python train.py --input="log_mel" --spec_augment=false --encoder_norm="layernorm" --encoder_norm_position="pre" --encoder_inner_norm=false --decoder_width=256 --decoder_norm_position="pre" --decoder_activation="silu" --decoder_bias="none" --decoder_parallel_block=false --decoder_tie_embeddings=false --nesterov=false --final_lr_fraction=0 --adamw_weight_decay_other_params=0.01
Rows from block 3 of the text decoder of a small audio captioner, named by matrix and row number. Rows with one number belong to one neuron. Each number is 128 + 32 x the weight over its row's rms, rounded and kept within 0 to 255. All counts start at 0.
After each neuron's rows are labels from the 100 texts, of 14976, where the neuron reaches its highest value: "tokens" is the input token at the peak. Only what is clearly more common there than usual is listed. The data: synthesized solo parts of chorales (CocoChorales). In brackets: how many of the 100.
# fc1: MLP up (decoder.blocks.3.mlp.fc1.weight, 1536x256), inputs 86-171
# fc2: MLP down (decoder.blocks.3.mlp.fc2.weight, 256x1536, transposed), outputs 86-171

fc1.86 [ 97 151 143 170 136 182 102 201  71  56  57  51 126 114 158 100 156 127  85 125 165 123  95 136 166 145 156  88  84 116 173 153 179 178  90 133 120 125 149 124 170 117 132 107 106 132 101 104 113  91 132 150 129  99  88  90 106 132 112 105 126 120 190  74 105 152 159 173 103  93 160 110 209 147 181 143 142 116 202  90 113 116  84 133 108 115]
fc2.86 [122 139 140 125 140 117 133 166 117 152 128 123 110 132 161 123 100 147 144 144 102 141  81 183 115 129 129 189 133 154 123 139 155 145 128 124 144  56 177 136 152 173 106  61  59 153 133 175 100 167 128 143 141 142 161 104 105 154 123 101 104 152 132  90 177 146 132 123 103  93  97 105 154 178 175  66 135 101  92  37 133 116 140 140 192  50]
tokens: "<end>" (34); "c" (30); "4" (26)

fc1.746 [159 118 128 148 116  96 114 109  42 113  91  96 122 103 213 217 158 176 103 200 140 107 108 141 153  91 198 117 150  56 126 163 102 124 194 109  66 112 154 129 135 100 171 111 112 158 135 113 100  90 155 205 132 158  73 107 174  64 149 119 116 141 130 141 149  99 215 124  55 110 102 167 140 137 114  67 200 154 146  67 123 152  96 175 114 130]
fc2.746 [ 87 103 135 133 161  82  90 136 147 127  66 131 222 165  92 137  83 160 150 135 115 115 110 155 129 153  62 142  97 204 116  79 166  93  78 115  95 151  90 127 109 172  88 142 124  91 130 151 128 116 105  90 144 157 135 132 125 194  88 183 130 148 125  77 144 115 145 128 116 142 144  72 203 100 166 130 177 132 118 139 118 150 123 119  66 136]
tokens: "#" (63); "e4" (20)

fc1.93 [104  84 146  91 140 113 133  97  86 189 120 115 108 130 105 128 134 138 171 124 136 126 110 114 181 157 178 139 104 217 125  86 173 172 124 147 150 105 111 141 136 168  97 101 100 135 103 143 140 106 128 138 106 164 139 222 112  79 204 136  86 153 198 102  73 125 131 100 117  92 162 124 103 105 138 123 139 130 102 111 143 127 165 124 139 188]
fc2.93 [ 79  96  98  50 124 102 106 126 137 140 131 109 107 157 166  62 142 124 112 157 177 147 110 115 125  69 108 153 173 126 156  35  97 122 168  68 109  69 143 151 141  69 145  80 153 123 121 111 103  51  52 140 160 140 158  94  93 159 100  99 144  86 103 119 150 119 110 134 148 126 162  91 145 153 111 141 154 117 120 141 174 110 179 114 110 120]
tokens: "e5" (54); "e4" (33)

fc1.554 [ 88 142 200 120  56  67 160  73 137 150 149 122 135 149 155 160 155 166  60 134  93 147 142 102 140 189 117 110 124  83 122 158 103  69 108 140 120 101  84  66 113 179 125  86  98 106 130 140 146 149 126 115 171  54 113  97  97  95 106 115 109 136 155 203  96 156 113 142  96 118 169  82  79 109 140 143 164 167 153 112 114 147 139 129  94 111]
fc2.554 [117  83 125 151 200 121 110 160 149 121 131 174 145 116  97  88  41  97 125 146 133 173 112 145  88 187 112 141 190 170 106  85 101 113 159 137 142 111 119 117 102 106  94 117 182 106 149 143 158 172  88 104  71 164 162 150 121  58 128  84 134 118 153  68 168 115 115  94 107 125 108 105 111 134  89 109 123 145 156 166 151  68  77 104 136 114]
tokens: "e5" (39); "g3" (37); "e4" (14)

fc1.485 [135  94 165 102 143  72 153 120 125 156 153 156 135  76 122 155 109 146 113 152 145 116 124 117 142 179 229 145 157 106 130 138 108 104 132 152 132 102 107 115 163 121 145 168 101 103 114 101 107 121 124 191  74 144 169 111 150 154  92 107 140 113 108 147 130 152 121 124 143 129 112 182 112 135  75 100 159 113 143 130 106  98 137  66 107 135]
fc2.485 [131  80  77  69  86 143 137  93 182  83 145  52  99  89 132 109 169 143 147 112 110 126 139 146 146 120 148 159 105 100 139 159 138 170 186 119 144 165  99  97 147  76 134 110 154 134 174 126 107 107  91 115  52 164 134 109 113 104  93 174 206  86 167 178 132 118 162  73 141 122 119 158  85 157 129  88 136 229  62  73 115  79 163 141 151 139]
tokens: "c4" (34); "<end>" (22); "d4" (14); "c5" (10)

fc1.72 [115  96 118 147 115 124 102  60 152 131 151 160 145 155 122 104  53 144 118 104 168 105  64 130 167 119 131 132 110  57 103 138 108 134 142 146 129  66 182  74  63 138 110 157 160 140 143 137  83 145 165 138  67 129 157 169  96 118 162 111 113 150 122 144 114 162 121 125 105 180 110 103  45  99  88 134 141 135 142 130 109 131 121 102 142 118]
fc2.72 [ 80 110 146 112 143 129 157  84 135 140 172 151 120 112  68 133 145 136  80 136 103 204 122 154 147 160 102 123 158 115 134 124 125 138  97 109 192 167 163 145 192 112 163 133 123  72 120 149 117  71 134 151 121 106 107  66 153 154 118 123 105 195 110 146 119 107 149 153 117  29 104  48 110  93 157 121 118 161 121 111 138 151 120 143 151 118]
tokens: "d5" (56); "d4" (38)

fc1.662 [107 141 114 111 174 107 128 110  92 136 124 171  80 122 117 124 120 137 131 155 141 186  65 135 123 158  85 200 132 130 142 110 157  86  96 132 111  82 116 141 137 152 144  88 155 148  95 142 130  60  77  53 199 124 132 129  95 146 113 145 145 151 103 141 125 149 112 153 153  79 141  64 130 187 134  99 155 136 121 172 105 136 105 146 142 159]
fc2.662 [116 113 123 132 113 171 137 103  92 109 177 117  99 135  98  68 148 101 191 155 131 132 116 170 141 121 114  95  99 109 106 139 112 147 131  99 109 193 196  96 123 129 161 135 109 152 171 108  84 105 139 138 163 112 100 104 144  92 137 184 121  93 126 163 141 104 120  81 120 146 132 164  76 115 182 186  79  97 171  86 134 154 139 152 106 155]
tokens: "g3" (81); "f5" (9)

fc1.533 [150 155  77 114 140  96 107  75 109 125  91 131 162 124 173  73 153 137 184 127 117 105 130  92 162  67 188 113 151 128  53 152 115 114 182 110 151 111 161  90 137  97 169  49 160 179 116 136 155 109 115 119 111 199  87 147 115 157 128 133 155 130  50 137 111 104 156 176 132 108  89 131 104 123 177 141 125  62 130 146 162 128 102 137 121 105]
fc2.533 [127 148 153 145  83 138 168 131 132  83 136 103 148 123 141 166 121 125  87  95  93 165 120 137 119 127 164 185  97 114 153  91 163 136 101 128 153 184 172 126 115 185 191 150 108 112 113 113  81 125 160  93 185 115 130  92 203 162  88 131  78 152 118 127  70  98 145 111 134 151  84 149 152 118  81  83 119 167 176  94 103 114 143 109 135  83]
tokens: "<end>" (74); "5" (9)

fc1.39 [127 145 195 185 128 117 189  68  96 108  80 131 140 140  97  99 152  92 110  69 134 107 188  88 143 103 156  84 111  90 133 134 136 159 130 195 142 126 122 134 133  66 116 115 126 143 120 123 123 130 127 130  65 152  98 141 123 152 107 105 140 134 117 150 128 127 114 166  92 169  89 148 183 141 141 176  82 197 205 114 139 139 128  91 149 124]
fc2.39 [ 88 100  50 157 140 107 111 152 163  98  87 146 139  84 135 146  71 117 151 142 167 135 152 109 156 106 169 120 147 147  67  73 114  80 138 100 111 119  87 144 103 207 104 110 164 110  92 120  67 162 138 136 133 120 117 100 119 138 125 109  83 159 138 105 137 116 117 135 176 153 174 101 114 127 124  85 107 119  91  94 131 177 143 173 166 144]
tokens: "e5" (33); "e4" (29); "4" (16); "b3" (8)

fc1.664 [141 144 149 122 164 112 136 131 113  84 136  99 109 119 162  95 156 122 131 129 147 132  99 163 185  87 110  84 132  87 103 155 151  47 103  76 160  64  50  99 126  75  71 116 147 153 127 138 201 136  73 136 176 130 120 173 127 139  71  97 133 134 154 124  90 119 120 117 160 143 197 129 174 160 157 189  71 148  96 171 121 149 125  88 147 107]
fc2.664 [134 166 104 182  99  81  77 199 166 114 155 130 136 202 143 147 137 197 104 156 184  99 159 129 164 127 136  81  54  89 127 166 176 119 181 176 217 106 146 165 160 105  97 166  79 117 178 118 133  88  90 134 152 125 154  59 119 137 160 152 133 159 160 116 151 150 222 108 142 148 146 104 116  98 140  92 130 100 137  64 127 103 173 149 134 111]
tokens: "#" (99)

fc1.628 [157 139 121 121 149 112 172 151 120 125  70 126 129  94 131 117 131 112 102 162 135 129 186 168 129 190 178  96 177 133  55 141 169  76 179 193 157 193 136  96 109 198  99 141 101  79 114 101  99 143  86 136 145 117  84  96 198 108 157 112 119 148 129 123 124 175 106 148 174 120  72 125 133 171 142  49  37 101 102 169 171  94  82 112 131 116]
fc2.628 [133 179 173  71 107 141 144 117 159 111 195 147 157 154 127 126 126  81 179 133 122 147 161 150  93 118  77  84  93  85 123 151  61  87 134 113 116 125 140 116 186 111 166 107 145 135  87 121 179 176 139  94 159 129 130 141  91 193 137 122 142  62  82 133 199 143 148 122 101 162 161 103 155 123  73 184 175 157 121 128 117 189 143 120 149 125]
tokens: "e5" (75); "e4" (11)

fc1.321 [140 121 127 153 169 114 154 121 134 153 115 125  95 139 124 144 141  46 148  73 173  80 121  86 131 142 120 156 115 105 184 177 143  47 104 114  90 150 179 175  96 132 125 131 128 100 166 118 169 132  99  95  91 122 106 145 114 126 143 147 125 134 148 136 205 146  91  89  94  84 176 144 130  66 119  70 207  85 130 180 126 118 114 120 139 127]
fc2.321 [106 151 131 139 117 124 113 145 166  94  81 138 130 198 124 170 150 182 172 100  78 141 139  76 109 127 105  76 139 172 139  88 135 114  89 124 126  88 189 108 133 165 138 191 176 125 115 147 111 153 127 126 124 118 177  99 101  91  98 134 121 105 130 142  62  83 140 115 178 138 164 103 201 141  98 181 118 152 120 147 202 139 132 164 173  73]
tokens: "c4" (76); "<end>" (24)

fc1.449 [101 120 171 121 143 211 120 108 151 184 139 135  91 116 134  79 195 132 135 143 118  83 122 124 155 115 100 203 113  65 124 168 183 124 154 136  96 125  78 118 113 109 189  77 103 126 160 119  83 136 107 105 155 118 155 142 135  66 142 151 167 118 146 172 109 194 118 110 136 138 161 127  66  92 186 132 164 154 149 146 120 130  69 104 138 125]
fc2.449 [159 149 125  92 169 119 150 155 121 167 104 132 132 170 134 176 119 104 178 153 183 133 163 164 164  95 187 105  81  92 122 145  84 187 139 193 114 161 165  85  77 130 191 148 152 105  88 177 153 165  91 147 162  39  62 194  43 185 147 111 135 115 134 156  99 122 115 136 125 105 105 113 145 152 104  85 172 126 139  91 141 109  94 126 126  66]
tokens: "e5" (49); "e4" (31)

fc1.376 [177  48  87 126 107  72 119  74 147 118 119 107 129 126 162 107 108 120 117 165 163 109 128 140 128 185 144 101  90 171 104 120 100  94 170 120 143 199 149 163 142  94 146 112 134 168  90 139 156 100 135 149 162 177 136 154 114 148 122 156 142 143  87 153 100 132 135 106 195 146 149 167 141 147 153  82 178  63 115  90  80 118 123 140 110 133]
fc2.376 [141 125 118 121 134 154 205 164  48  85 107 119 142  90 132  97 140 131 163 103 142 133 144 113 141 117 126 168 157 105 135 149 135 155  95 149 102 130 194  90 118 102  67 155 112 132 121 122  87 118  51 114  95 130 180 148 133 128 116 126 102 120 105 110 195 158 137 168 124 142 133  96 100 135 119 184  89 129 112 117 209 124 119 104  96 130]
tokens: "e5" (77); "e4" (21)

fc1.627 [140  63  68 105 138  98 115 144 148 119  69 136 106 132 129  75  95 161 218 100 198 117 169 118 116 104 155 139 133 168 104  97 114 155 153 122 178  52 137 155 134 112 141 146  89 122 196 112 105 104  64 118 135 103 109 125 173 122 171 122  99 184 178  80 172  76 106 132 143 138 127 108 126 127 131 158 134 127  80 153 146 116 140 138  94 137]
fc2.627 [ 57 163 193 172 101 121  93  79 151 143 129 157  87 109 120  74  84 156 158  86 147  61 188 141  91 228 111 181 123 128 164 130 108 125 158 127 158  75 101 128 152 133 194  99 127 143  77 139  96  90 182 109 127 218 155 173 138 148 158 165 143  85 118 105  95 128 104 108 111 143 136 146  88  90 125 127 159  31 143 118 115 137 161  81 145 148]
tokens: "<end>" (29); "e5" (29)

fc1.707 [139 200 131 117 117 113 159 102 141  64 163 150 149  51 207 116 119 134 142 105 129 121 105 145  89 128 113 110 138  92 116 171 193  97 153 123 172 150 170 124 104  56  86 146  83 165 132 102 126 125 129 149 121 135  97 128 102 121 110  98 126 143  74  96 144 111 121 107 105 122 102 129 136 116 172 133 143 177 119 127 190 121 109 142 149 157]
fc2.707 [132 172  94 127 106 151 141 149  75 121 149 120 149  93 142 150 122  81 153 110 130 112 116 149 147 180 129 148 111  87 135 115 119 183  95 206 135 160  82 113 102  73 114 100 146 151 136 123  66  80 118 191 107 112 122 102 135 112 124 133 124  97 104 122 124  84 108 115 122  63 115  85  96 171 123  98 141 142 168 136  75  71 102 110 212 115]
tokens: "d" (100)

fc1.380 [106 168 113 175 224  89 139 137 124 135 129 189  97 143 152  89 151 124  93 143 181 185 142  80  72 105 192 141 141  78 170 161  95  78 128 100 146  63 122 115 130 145  67 103  61 116 154 119 119  84 113 133  59  99  86 126 117 130 129 163  92  84 157 105 111 162 158 113  94 131 149 149  84 157 155  98 115 122 183 133 115  62 132 148 167 169]
fc2.380 [151 129  78 156  96  97 125  89 148 125 109  40 143 105 167 133 146 122 132 138 112 119 154 123 153 132 103 106 123 107 162 154 137 176 177 132 105 121 198  92 130 130 124 102 126 147  96  88 168 134  96 142 106 155  92 144 125 156 156 118 148 121 140 114 154 114  74 175 183 111 106 100 182 115  79 105 140  95 121 139  96 128 115 104 160  94]
tokens: "d5" (20); "viola" (15); "d4" (14); "e4" (8)

fc1.146 [157 156 147  57 143 141 192 149  84 144 114  85 199 113 150 180 134 125 126 110 107 123 134 191  91 156 112  76 150 150 108 130 144 125 121 139 189 121 151 137  97 165  94 117 182 163  82 101 165  59  96 141  83 109 117 147 100 118 127 169  96 207 140  95 152 158 111 184 121  76 109 106 149  70 151 210 109  93 138 142  86 144  87 126 160 160]
fc2.146 [151 122 141 199 136 126  88 151 105  65 167 134 125 134 157 159 110 173 150 136 130 134 116  85 160  99 139  49 124  37 107 167 175 174 106 117 101 118 142 110  74  56  97 163 111 106 127 125 154 155  96 173 109 159 133 157 142 115 114 112 126  94  91 185  94 105 136  66 132 146 135  98  84 204 132 146 124 109 121 170  38 139 202 114 119  89]
tokens: "3" (68); ":" (29)

fc1.248 [135 108 134 111 101 131  67 151 126  59 193 141 174 107 150 142 166  80 123 153 107 155 138 145 119 136 104 159 147  93 146 152  99 124  91 132 127 149 194 132 135  87  56 112 172  87 108 136 143 170 120 167 150 140 110  83 154 119 150  82 111  93 122 132 150  95 161  40 155 113 129 128  85 125  85 123 132 153  80 166 148 122 161 159 176 166]
fc2.248 [153 130 119 128 199  84 103  89 103  81  85 165 144 131 111 121 106 171 137  56  92 111 154 139 125 180 104 129 105 158 166 133  77 112 148 207 123 136  65 109 100 153 149  72 130 105 125 123 117 119 100 105 123 111 126 166 108 173 138 166 150 131 133 157 125 126 128 103 104 136  88 163 116 137 101  97 144 103 207  89 138 142 179 119 107 114]
tokens: "3" (41); "4" (33); "5" (17)

fc1.579 [125 199 116  90 179  82 121 137 158 112 103  92 138 120  76 172 168  79 157  86 111 147 163 130  86  93 159 160 188 146 152 138 100 136 122 204 109 108  99 132 146  82 113 122 122  99 145 100 156 104 158 137 122 128 160 129 136  90 124 125 156 128 164 116 153 159 150 114 132 121 148 153 105  78 214 154  84 104  78 100 148 170  89  91  64 143]
fc2.579 [113 114 166 104 140 155 116 151 115  99 168 112 128 140 104 187 123 105 156 164 161 165 141 113 184 100 131 158  94 102  89 190 132 118  72  96 147 118 153  74 231 106 125 143 162 113 111 126 120 138 127 125 154 128  70 149 102 112 116 120 121 100 118  84  41 121 103  85  90 136 135 109 129 141 163 151 129 122 114 145 128  71 160 191 162 126]
tokens: "5" (43); "4" (27)

fc1.35 [ 83 172  80 185 150 114 172 135 138  71 136 141  76 152 100 173 112 173 155 149 134  91 148  99 178 134 122 131 167 152  95 141 118 116 165 148  53 144 159 170 135 164 144 137 128 126 104  90  85 122 128 111 182 160  86 127 180 118 143 121 139 114 107 166  76 100 135 115 131 108 217 137  93 109 203 151 162 108 159 123 124 165 141 119 106 156]
fc2.35 [128 125 175  65 106 139  91 159 111 120  84 136 117 156 176 109 114 162 170 119 111 138 121 112 140  91  91 122  86 108 108 132 123 123 153 123 229 116 201 111 131 126  97 142 138 144  99 124 100 199 127 148 114 117 149 128  79 115 141 109 126 150  92 100 154 154 131  82 195 154 125 103  93 165 117 134 125 172  80 159 109 133  79 161  90  90]
tokens: "c4" (58); "b2" (29)

fc1.482 [156 114  77 200 168 171 131  87  62 228 141 121 146 166 106  50 128  93 144  89 115 133 141 137 149 104 147 123  57 112 150 114 149  82 144 116 158 103  99 160 143 172 162 162  85 136 148 136 146 103  89 103 192 131 109  76 115 173 183 113 112 165  97 116  88 171 131 160  73 172 131  81 123 118 161 101 117 100 109 154 108 176 193 127 171 134]
fc2.482 [ 94 131 202  97  93 115 110 150 108 107  78 112 115 135 109  83 144 125 187  91 112 117  81 142 177 196 101 106 106 142 136 173 114 143 127 114 142  94 189 122 137 128  93 150 255  96 104  81 136 161 128 176 168 130 183  78 124 127 147 134 126 165  93  89 133  66  62 155 114 110 138 173 155 106 137 118 126  82 171 141 207 121  99 155 136  59]
tokens: "c4" (53); "<end>" (36); "c5" (7)

fc1.327 [128 147 197 139  54 117 142  81 161 203 156  92 120 111 162 124 105 127 172  99 131 114  73 132 157 127  53 163 130  91 214 161  75 147 177 153 113 115 187 136 154 110  98 124 132 101 128 138 118 139 150 192  97 186 115 143 121 114 102 144 108 100  80 171 109 179 157  61 113 130 149 141 167 130  70 188 111 132  92 148  84 106 109 119 130 125]
fc2.327 [ 93 108  81  90 156 158  88 159 101 168  95 144 130 139 107 162 173 149  80 142 109 130 118 126 136 133 139 108 173 138  87 167 116 166 123  98 175 165 113 119 111  67 160  92 172  95 156 177  71 136 101 143 138 148 157 100 109 139  43 112  83 107 105 125  82 102 153 146 131 107 120 162  95 110 187  89 123  89 185 119 132 178 171 109  83 107]
tokens: "d5" (51); "d4" (48)

fc1.655 [102 139 128  87 106  79 151 153 110 137 128 129 107  79 148 218 118 112  52 139  73 158 156 102 105 169 145 134 215 155 141 221 103  72 124 128 224 148 168 156  73 110 122 152 174 128  88 145 161 164 115 126  91 132 162  95 122  81 163 114  71 159 114 139 107 163 170 137 151 122 161 118 130 151 114 127 134 142 160  79 135  74 127 130 136 138]
fc2.655 [ 93 125 176 103 139 147  89 175 138 165 138 142 129 168 167 162 136 164 134  76 153 118 106 163 118 178  99 166  86 121 128 106 123 145 137 212 138 170 151 137 172 130 198 122  70 159 135 112 110 154 146 188 106 131 144 155 140 129 156 142  57 141 125 131 116  91 120 110 157 124 115 106 101 158 173 128 103 191 143 151 134 129 107 148 157 113]
tokens: "5" (90)

fc1.90 [167 105 139 121 116 115  96 136 140  98  83 151 202 195 205  98 147  89 132 101 139 101  94 144 157  95 191  76 134  95 139 140 108 168  56 156 173 133 147 132  29 156  65 174 175 128 170 142 129 127 113 184 120 138 109 133 105 147 188 135 164 144 140 133 134 129  89 143  87 152 159 146 161 207 139  58 123 152 106 140 126 124  77 139 117 137]
fc2.90 [103 109 179 114 188 168 118 118 111 149 116 103 102 134 112 145 107  72  78 151  91 104 117 151 150 145 138  95 134 152 126 152  72 115 147 148  43 123 103  80 131 146 196 124 163 116 138  80 116 119 118 181 186 108 141 202 178 107  69 127 140 159 105 137 169 117 181 119 157 136  71 185 152  76 108 138 105 153  52 126 126 170 141 109 108 140]
tokens: "<end>" (31); "4" (25); "5" (21); "d4" (7)

fc1.513 [123 104 125 104 160  91  93 153  84  74 170 113 125 170 172 143 136 126 169 148 128  87  82 217 120 126  92  88  95 117 118 170 143 147 152 166 164  91 161 145 173  99  60 132 119 129 116 144 113 166  84 133 157 100  69 124 108 226 144 137  78 113 115 180 108 118 118 124 116 157  82 176 159  89 123 114  66 148 126  95  67 108  93 124 105 119]
fc2.513 [116 163  99 114 100 131 114 113 121 146 140 122  71 136  85 194 139  86 103 137 145 146 184 139 125 136  59 157 109 126 121 208 153 175 131 146 173 162 118  82  69 160 148 135 168  73 142 138 111 175 147 128 184 109 146 118  59 149 130 116 122 187 159 203 110 160 128 155 112 178 168  92  75 111 142 158 135  91 148 163 158 139  69 149 142 152]
tokens: "4" (55); "<end>" (29); "3" (12)

fc1.583 [165  95  99 156 112  84 179 121 141 136 110 148  97 139 104  72  88 152 180 168 110 108  58 104  60 109 169 141  89 105 183 166 125  51 136 139 126 140 133 167 122 152 128 182 119 135 141 144 152 149 100  80 145 152 158  89  98 172 109 157 119 132 132 165 131 147 123 117 163 132 135 120  75 129 126 151 119 140 144  94 131 127 129 135 163 165]
fc2.583 [103 132 141 100 140 160  72  97  81  96 112 131 156 100 151 177 149 151  92 124  84 133  97 103 108  89 149 143 196 122 131  98  76 116 172 107 149  86 124 149 150 108 223 106 150 149 153 147 143  72 157 114 105 107 125 155 172 128 100 139  77  78 186 130 118  92 142  87  38  84  77 146 112 146 168 158 103 194 142 109  92 132 141 122 155 120]
tokens: "d5" (89)

fc1.63 [139 148 135 138 109  27 112 141 165 136 132 106 110 174 130  99 150 140 136 180 141 201 156 124  97 146 234 145 159 138  51 102 167 128  98 104 127  98 169 121 148 104 135 160 157 149 126 113 107 129  90 126 140 148  95 155  93 128  81 156 153  94 157 123 138 143 145 169 139 119  82 111 131 169 107 120 116 163  82 140 105 127 180  81  87 101]
fc2.63 [170 136 104 112 115 175 155  68  59 117 145 130 128 110 115 174 197  70 149  95  83 112 140 109 107 109  94 142 137 121 129 171 106 112 118 178 149 163 149 111 119 105 108 140 107 107 137 145 132 118 149 141  99 139 151 119 116 158 124 115 149 128 154 120 102 139 118 161 131 174 115 165  97 148 161 177  97  77 144 122 126 101  65 153 114 113]
tokens: "d5" (76)

fc1.265 [141  75  84  98 116 164 164 107  64  45  91  39 128 132 110 106 145 127 152 115 140 133  92 130 133 125 158 153 157  98 124  98 134 135 124 154 120 136 202 121 107  50 168 168 158 165 177  99 111 141 135  98 192  77  85 131 102  78 119 127 140  96 132 131 165  83 111  79  93 156 125 147  84 118 129 103 150 121 117 155 153  74  83  81 148 119]
fc2.265 [109 213 118 142 130 154 163  94 181  70 156 153 136 167 126 146  72 105 160 168 134  75 136 107  83 123 112 180 134 143 117  87 122 147 176 148 110 111 158 106 119 215 117 104 127  44 144 121 162 123 128 126 121  91 173 152 119 126 122 169 161 156 156 116  83 161  96  90 146 150 151 145  78 157 144 182  94  92 140  85 103 154 104 182  63 114]
tokens: "3" (65)

fc1.260 [ 94 193 106 206 134 116 102  73  74 107 179 155  98 191 122  90  89 157 142 115 173 145 111 132 142 168  99 146 144 149 145  78 150 164 111  80 113 118  86 166 103 149 124 132  92 143 122  89 131  66  70 103 169 125 167 168  83  76 135 176 168  98 124 139  87  93 159 120  80  79 100 115 159 173 143 134 149 137 111  80 115  99 116  61 141 144]
fc2.260 [139 103 119  43 110 131 157 147 136 140 108  82 121 113 147 124 170 136 112 162 140 160  94 156 131 134 136  93 115 191 102 152  91 146  93 167 115  92 144 114  70  88 213 148 185 123 139 129 134 144 102 130 130  96 172  99 115 184 120 119 106 197 136 169 153 122 129  64 130  92 131 116 129  63  99 118 130 118 183 139 165 143 125  78 123 146]
tokens: "4" (46); "<end>" (26); "5" (8); "3" (8)

fc1.447 [117 161 119 136 154 169 144 173  28 101 135 177 149 160 148 118 102 106 167 107 143 166  91  96 145 169 195 117 154 166  98 136 179  60 139 167 113 144 151  78 134 139 132 150  89 122 139 113 172 124 137 122  99 120 116 148 178  90 137 114 113 159 151 128 102 151 173 126 135 189 140 120 138 131 160 110 123 158 118 145  72  99 152 217 138 120]
fc2.447 [112 187 128 116  68 124 152 147 119 211 103 166  82 159 120  99 100  72 146 112 131 121 102 132  92 129 130 141 148  93  84 197 120 156  89  75 132 140 145 140 133 152 142 106 137  89 156 105 133  87 124 126 129  91 104 115 117 135 113 134 105 123 100 123 146 177 177 132 146 123 143 125  62 155 118 111  73 121 175  61 132 118 155 107 113  82]
tokens: "d5" (39); "f" (26); "a" (21)

fc1.16 [132 131 163 194  89 131  96 142  91 116 151 173 136 109 178 139  62  88 106 119 136  76 119 170 151 133 125 127 135  89 114 114 129  76  80 104 126 145 128 100  89 109 139 102 122 130  98 157 155  87 108 130  95 120 128 131 106 155 115 147 118 118 120 128 124 184 121 110 117 146 121 116 114  59 126  79 129 163 165 115 142 182  76 110 180 158]
fc2.16 [180 184  61 134  98 156 148 156 176 118 146 113 122  64 130 115  71  55 187 112 153  75 162 119  85 148  99 140 102 124 178 168 120 112 108 163 118 151 114  74 154  91 200  77 114 150 104 139 129  86 122 184 135 161 133  84 167  94 110 126 115  53 136 129 129 177 122  79 169 161 162 100 125 129 107 116  92 157  75 101 145 111 211 164 136  75]
tokens: "d" (100)

fc1.52 [192 161  89 160 122 117 165 113  93 134 135  78 188 140 104  78 152 120 174  91 131 116 123 121 100  71 177 108  47 110 185 150 183 120  80 130  87 104 113  94 160 146 159 127  85 124 154 104 157 120 115 165  96 160 109  94 154  47  87 146 105 135 113 174 111 175 146 160 112 182 145 110 152 175 147 119  86 159 158 142 142 142  87 109 117 152]
fc2.52 [149 165 156  96 191 140 128  89 129  93 143 138 132 160 112 140 122 105 125 143 144 113 109 172 123 102  68  78 168 149  56 136 114 144 157 162  84 107 149  89 157 170 144 175 106 202 119 194 139  88 139 106 134 135 126 167 155 124  78 168  79  98 130 103 147 176 181 177 128 105 137  72 135 115 107  81 184 146  99 152  99  93 132 109 133 142]
tokens: "d5" (68); "d4" (24); "e4" (7)

fc1.620 [117 158 143 136 140 151 110 123 111 142  92 130 127 169 184 183 143 127 108 119 128 108  20 137 155 129 112 125  66 176 107 114 125 139 143  52 135 139 109 147 136  77  88 105  70  56 222 113 135  84 128  68 134 178 127 154 119 137 119 149 180 152  90 128 155 151 114 156  89 142  62 138  73 120 179 150 141 114  40 179 101 128 132 135 148 131]
fc2.620 [ 70 159 124 174  81 147 108 150 148 111 155  98 132 138 179  66 109 129  89 106 109 123  82 175 198 145 149 114 167 148 110 121  90 103 133 177  65 117 143 139 147  91 129  78 103 165 176  92 134  95 143 164 126 111 130 100 145 175 109  95 158 111 131 107 162 144 115  79 119 137 112 193 132 163 104 155 173 143 112 107 100 116 178 162 137 140]
tokens: "<end>" (75); "e3" (18)

fc1.228 [120  86 138 145 124 119 128  50 162 100 141 120 105 120 133 145 165 132 168 182 190 107 113  85 117 132 182  78 147 110  90 172 150 132 156 168 164 139 101 102 127 123 157 112 130 113  72 105 117 163  78 121 120 112  95 184 103 104 171 101 146 116 155 143 181 110 161 174 129 130 139 140 182  91 150 128 166  58 100 117 106  98 139 101  92 204]
fc2.228 [115 124 106 156 127 135  99 118 193 147 170 104 167  95 136 175 136 147  93  97  69 152 135 131 164 140  70  80 103 159 119 162 124 163 131 162 121  74 121 120  95 182 105 138 125 118 142 142 137 103 132 148 102 180 159 140 122 147  87 106 155  93 107 148 114 129  93 165 163 117 125 112  72 102 167 124 177 173 128 173 132 147 153  86 176 164]
tokens: "c4" (83)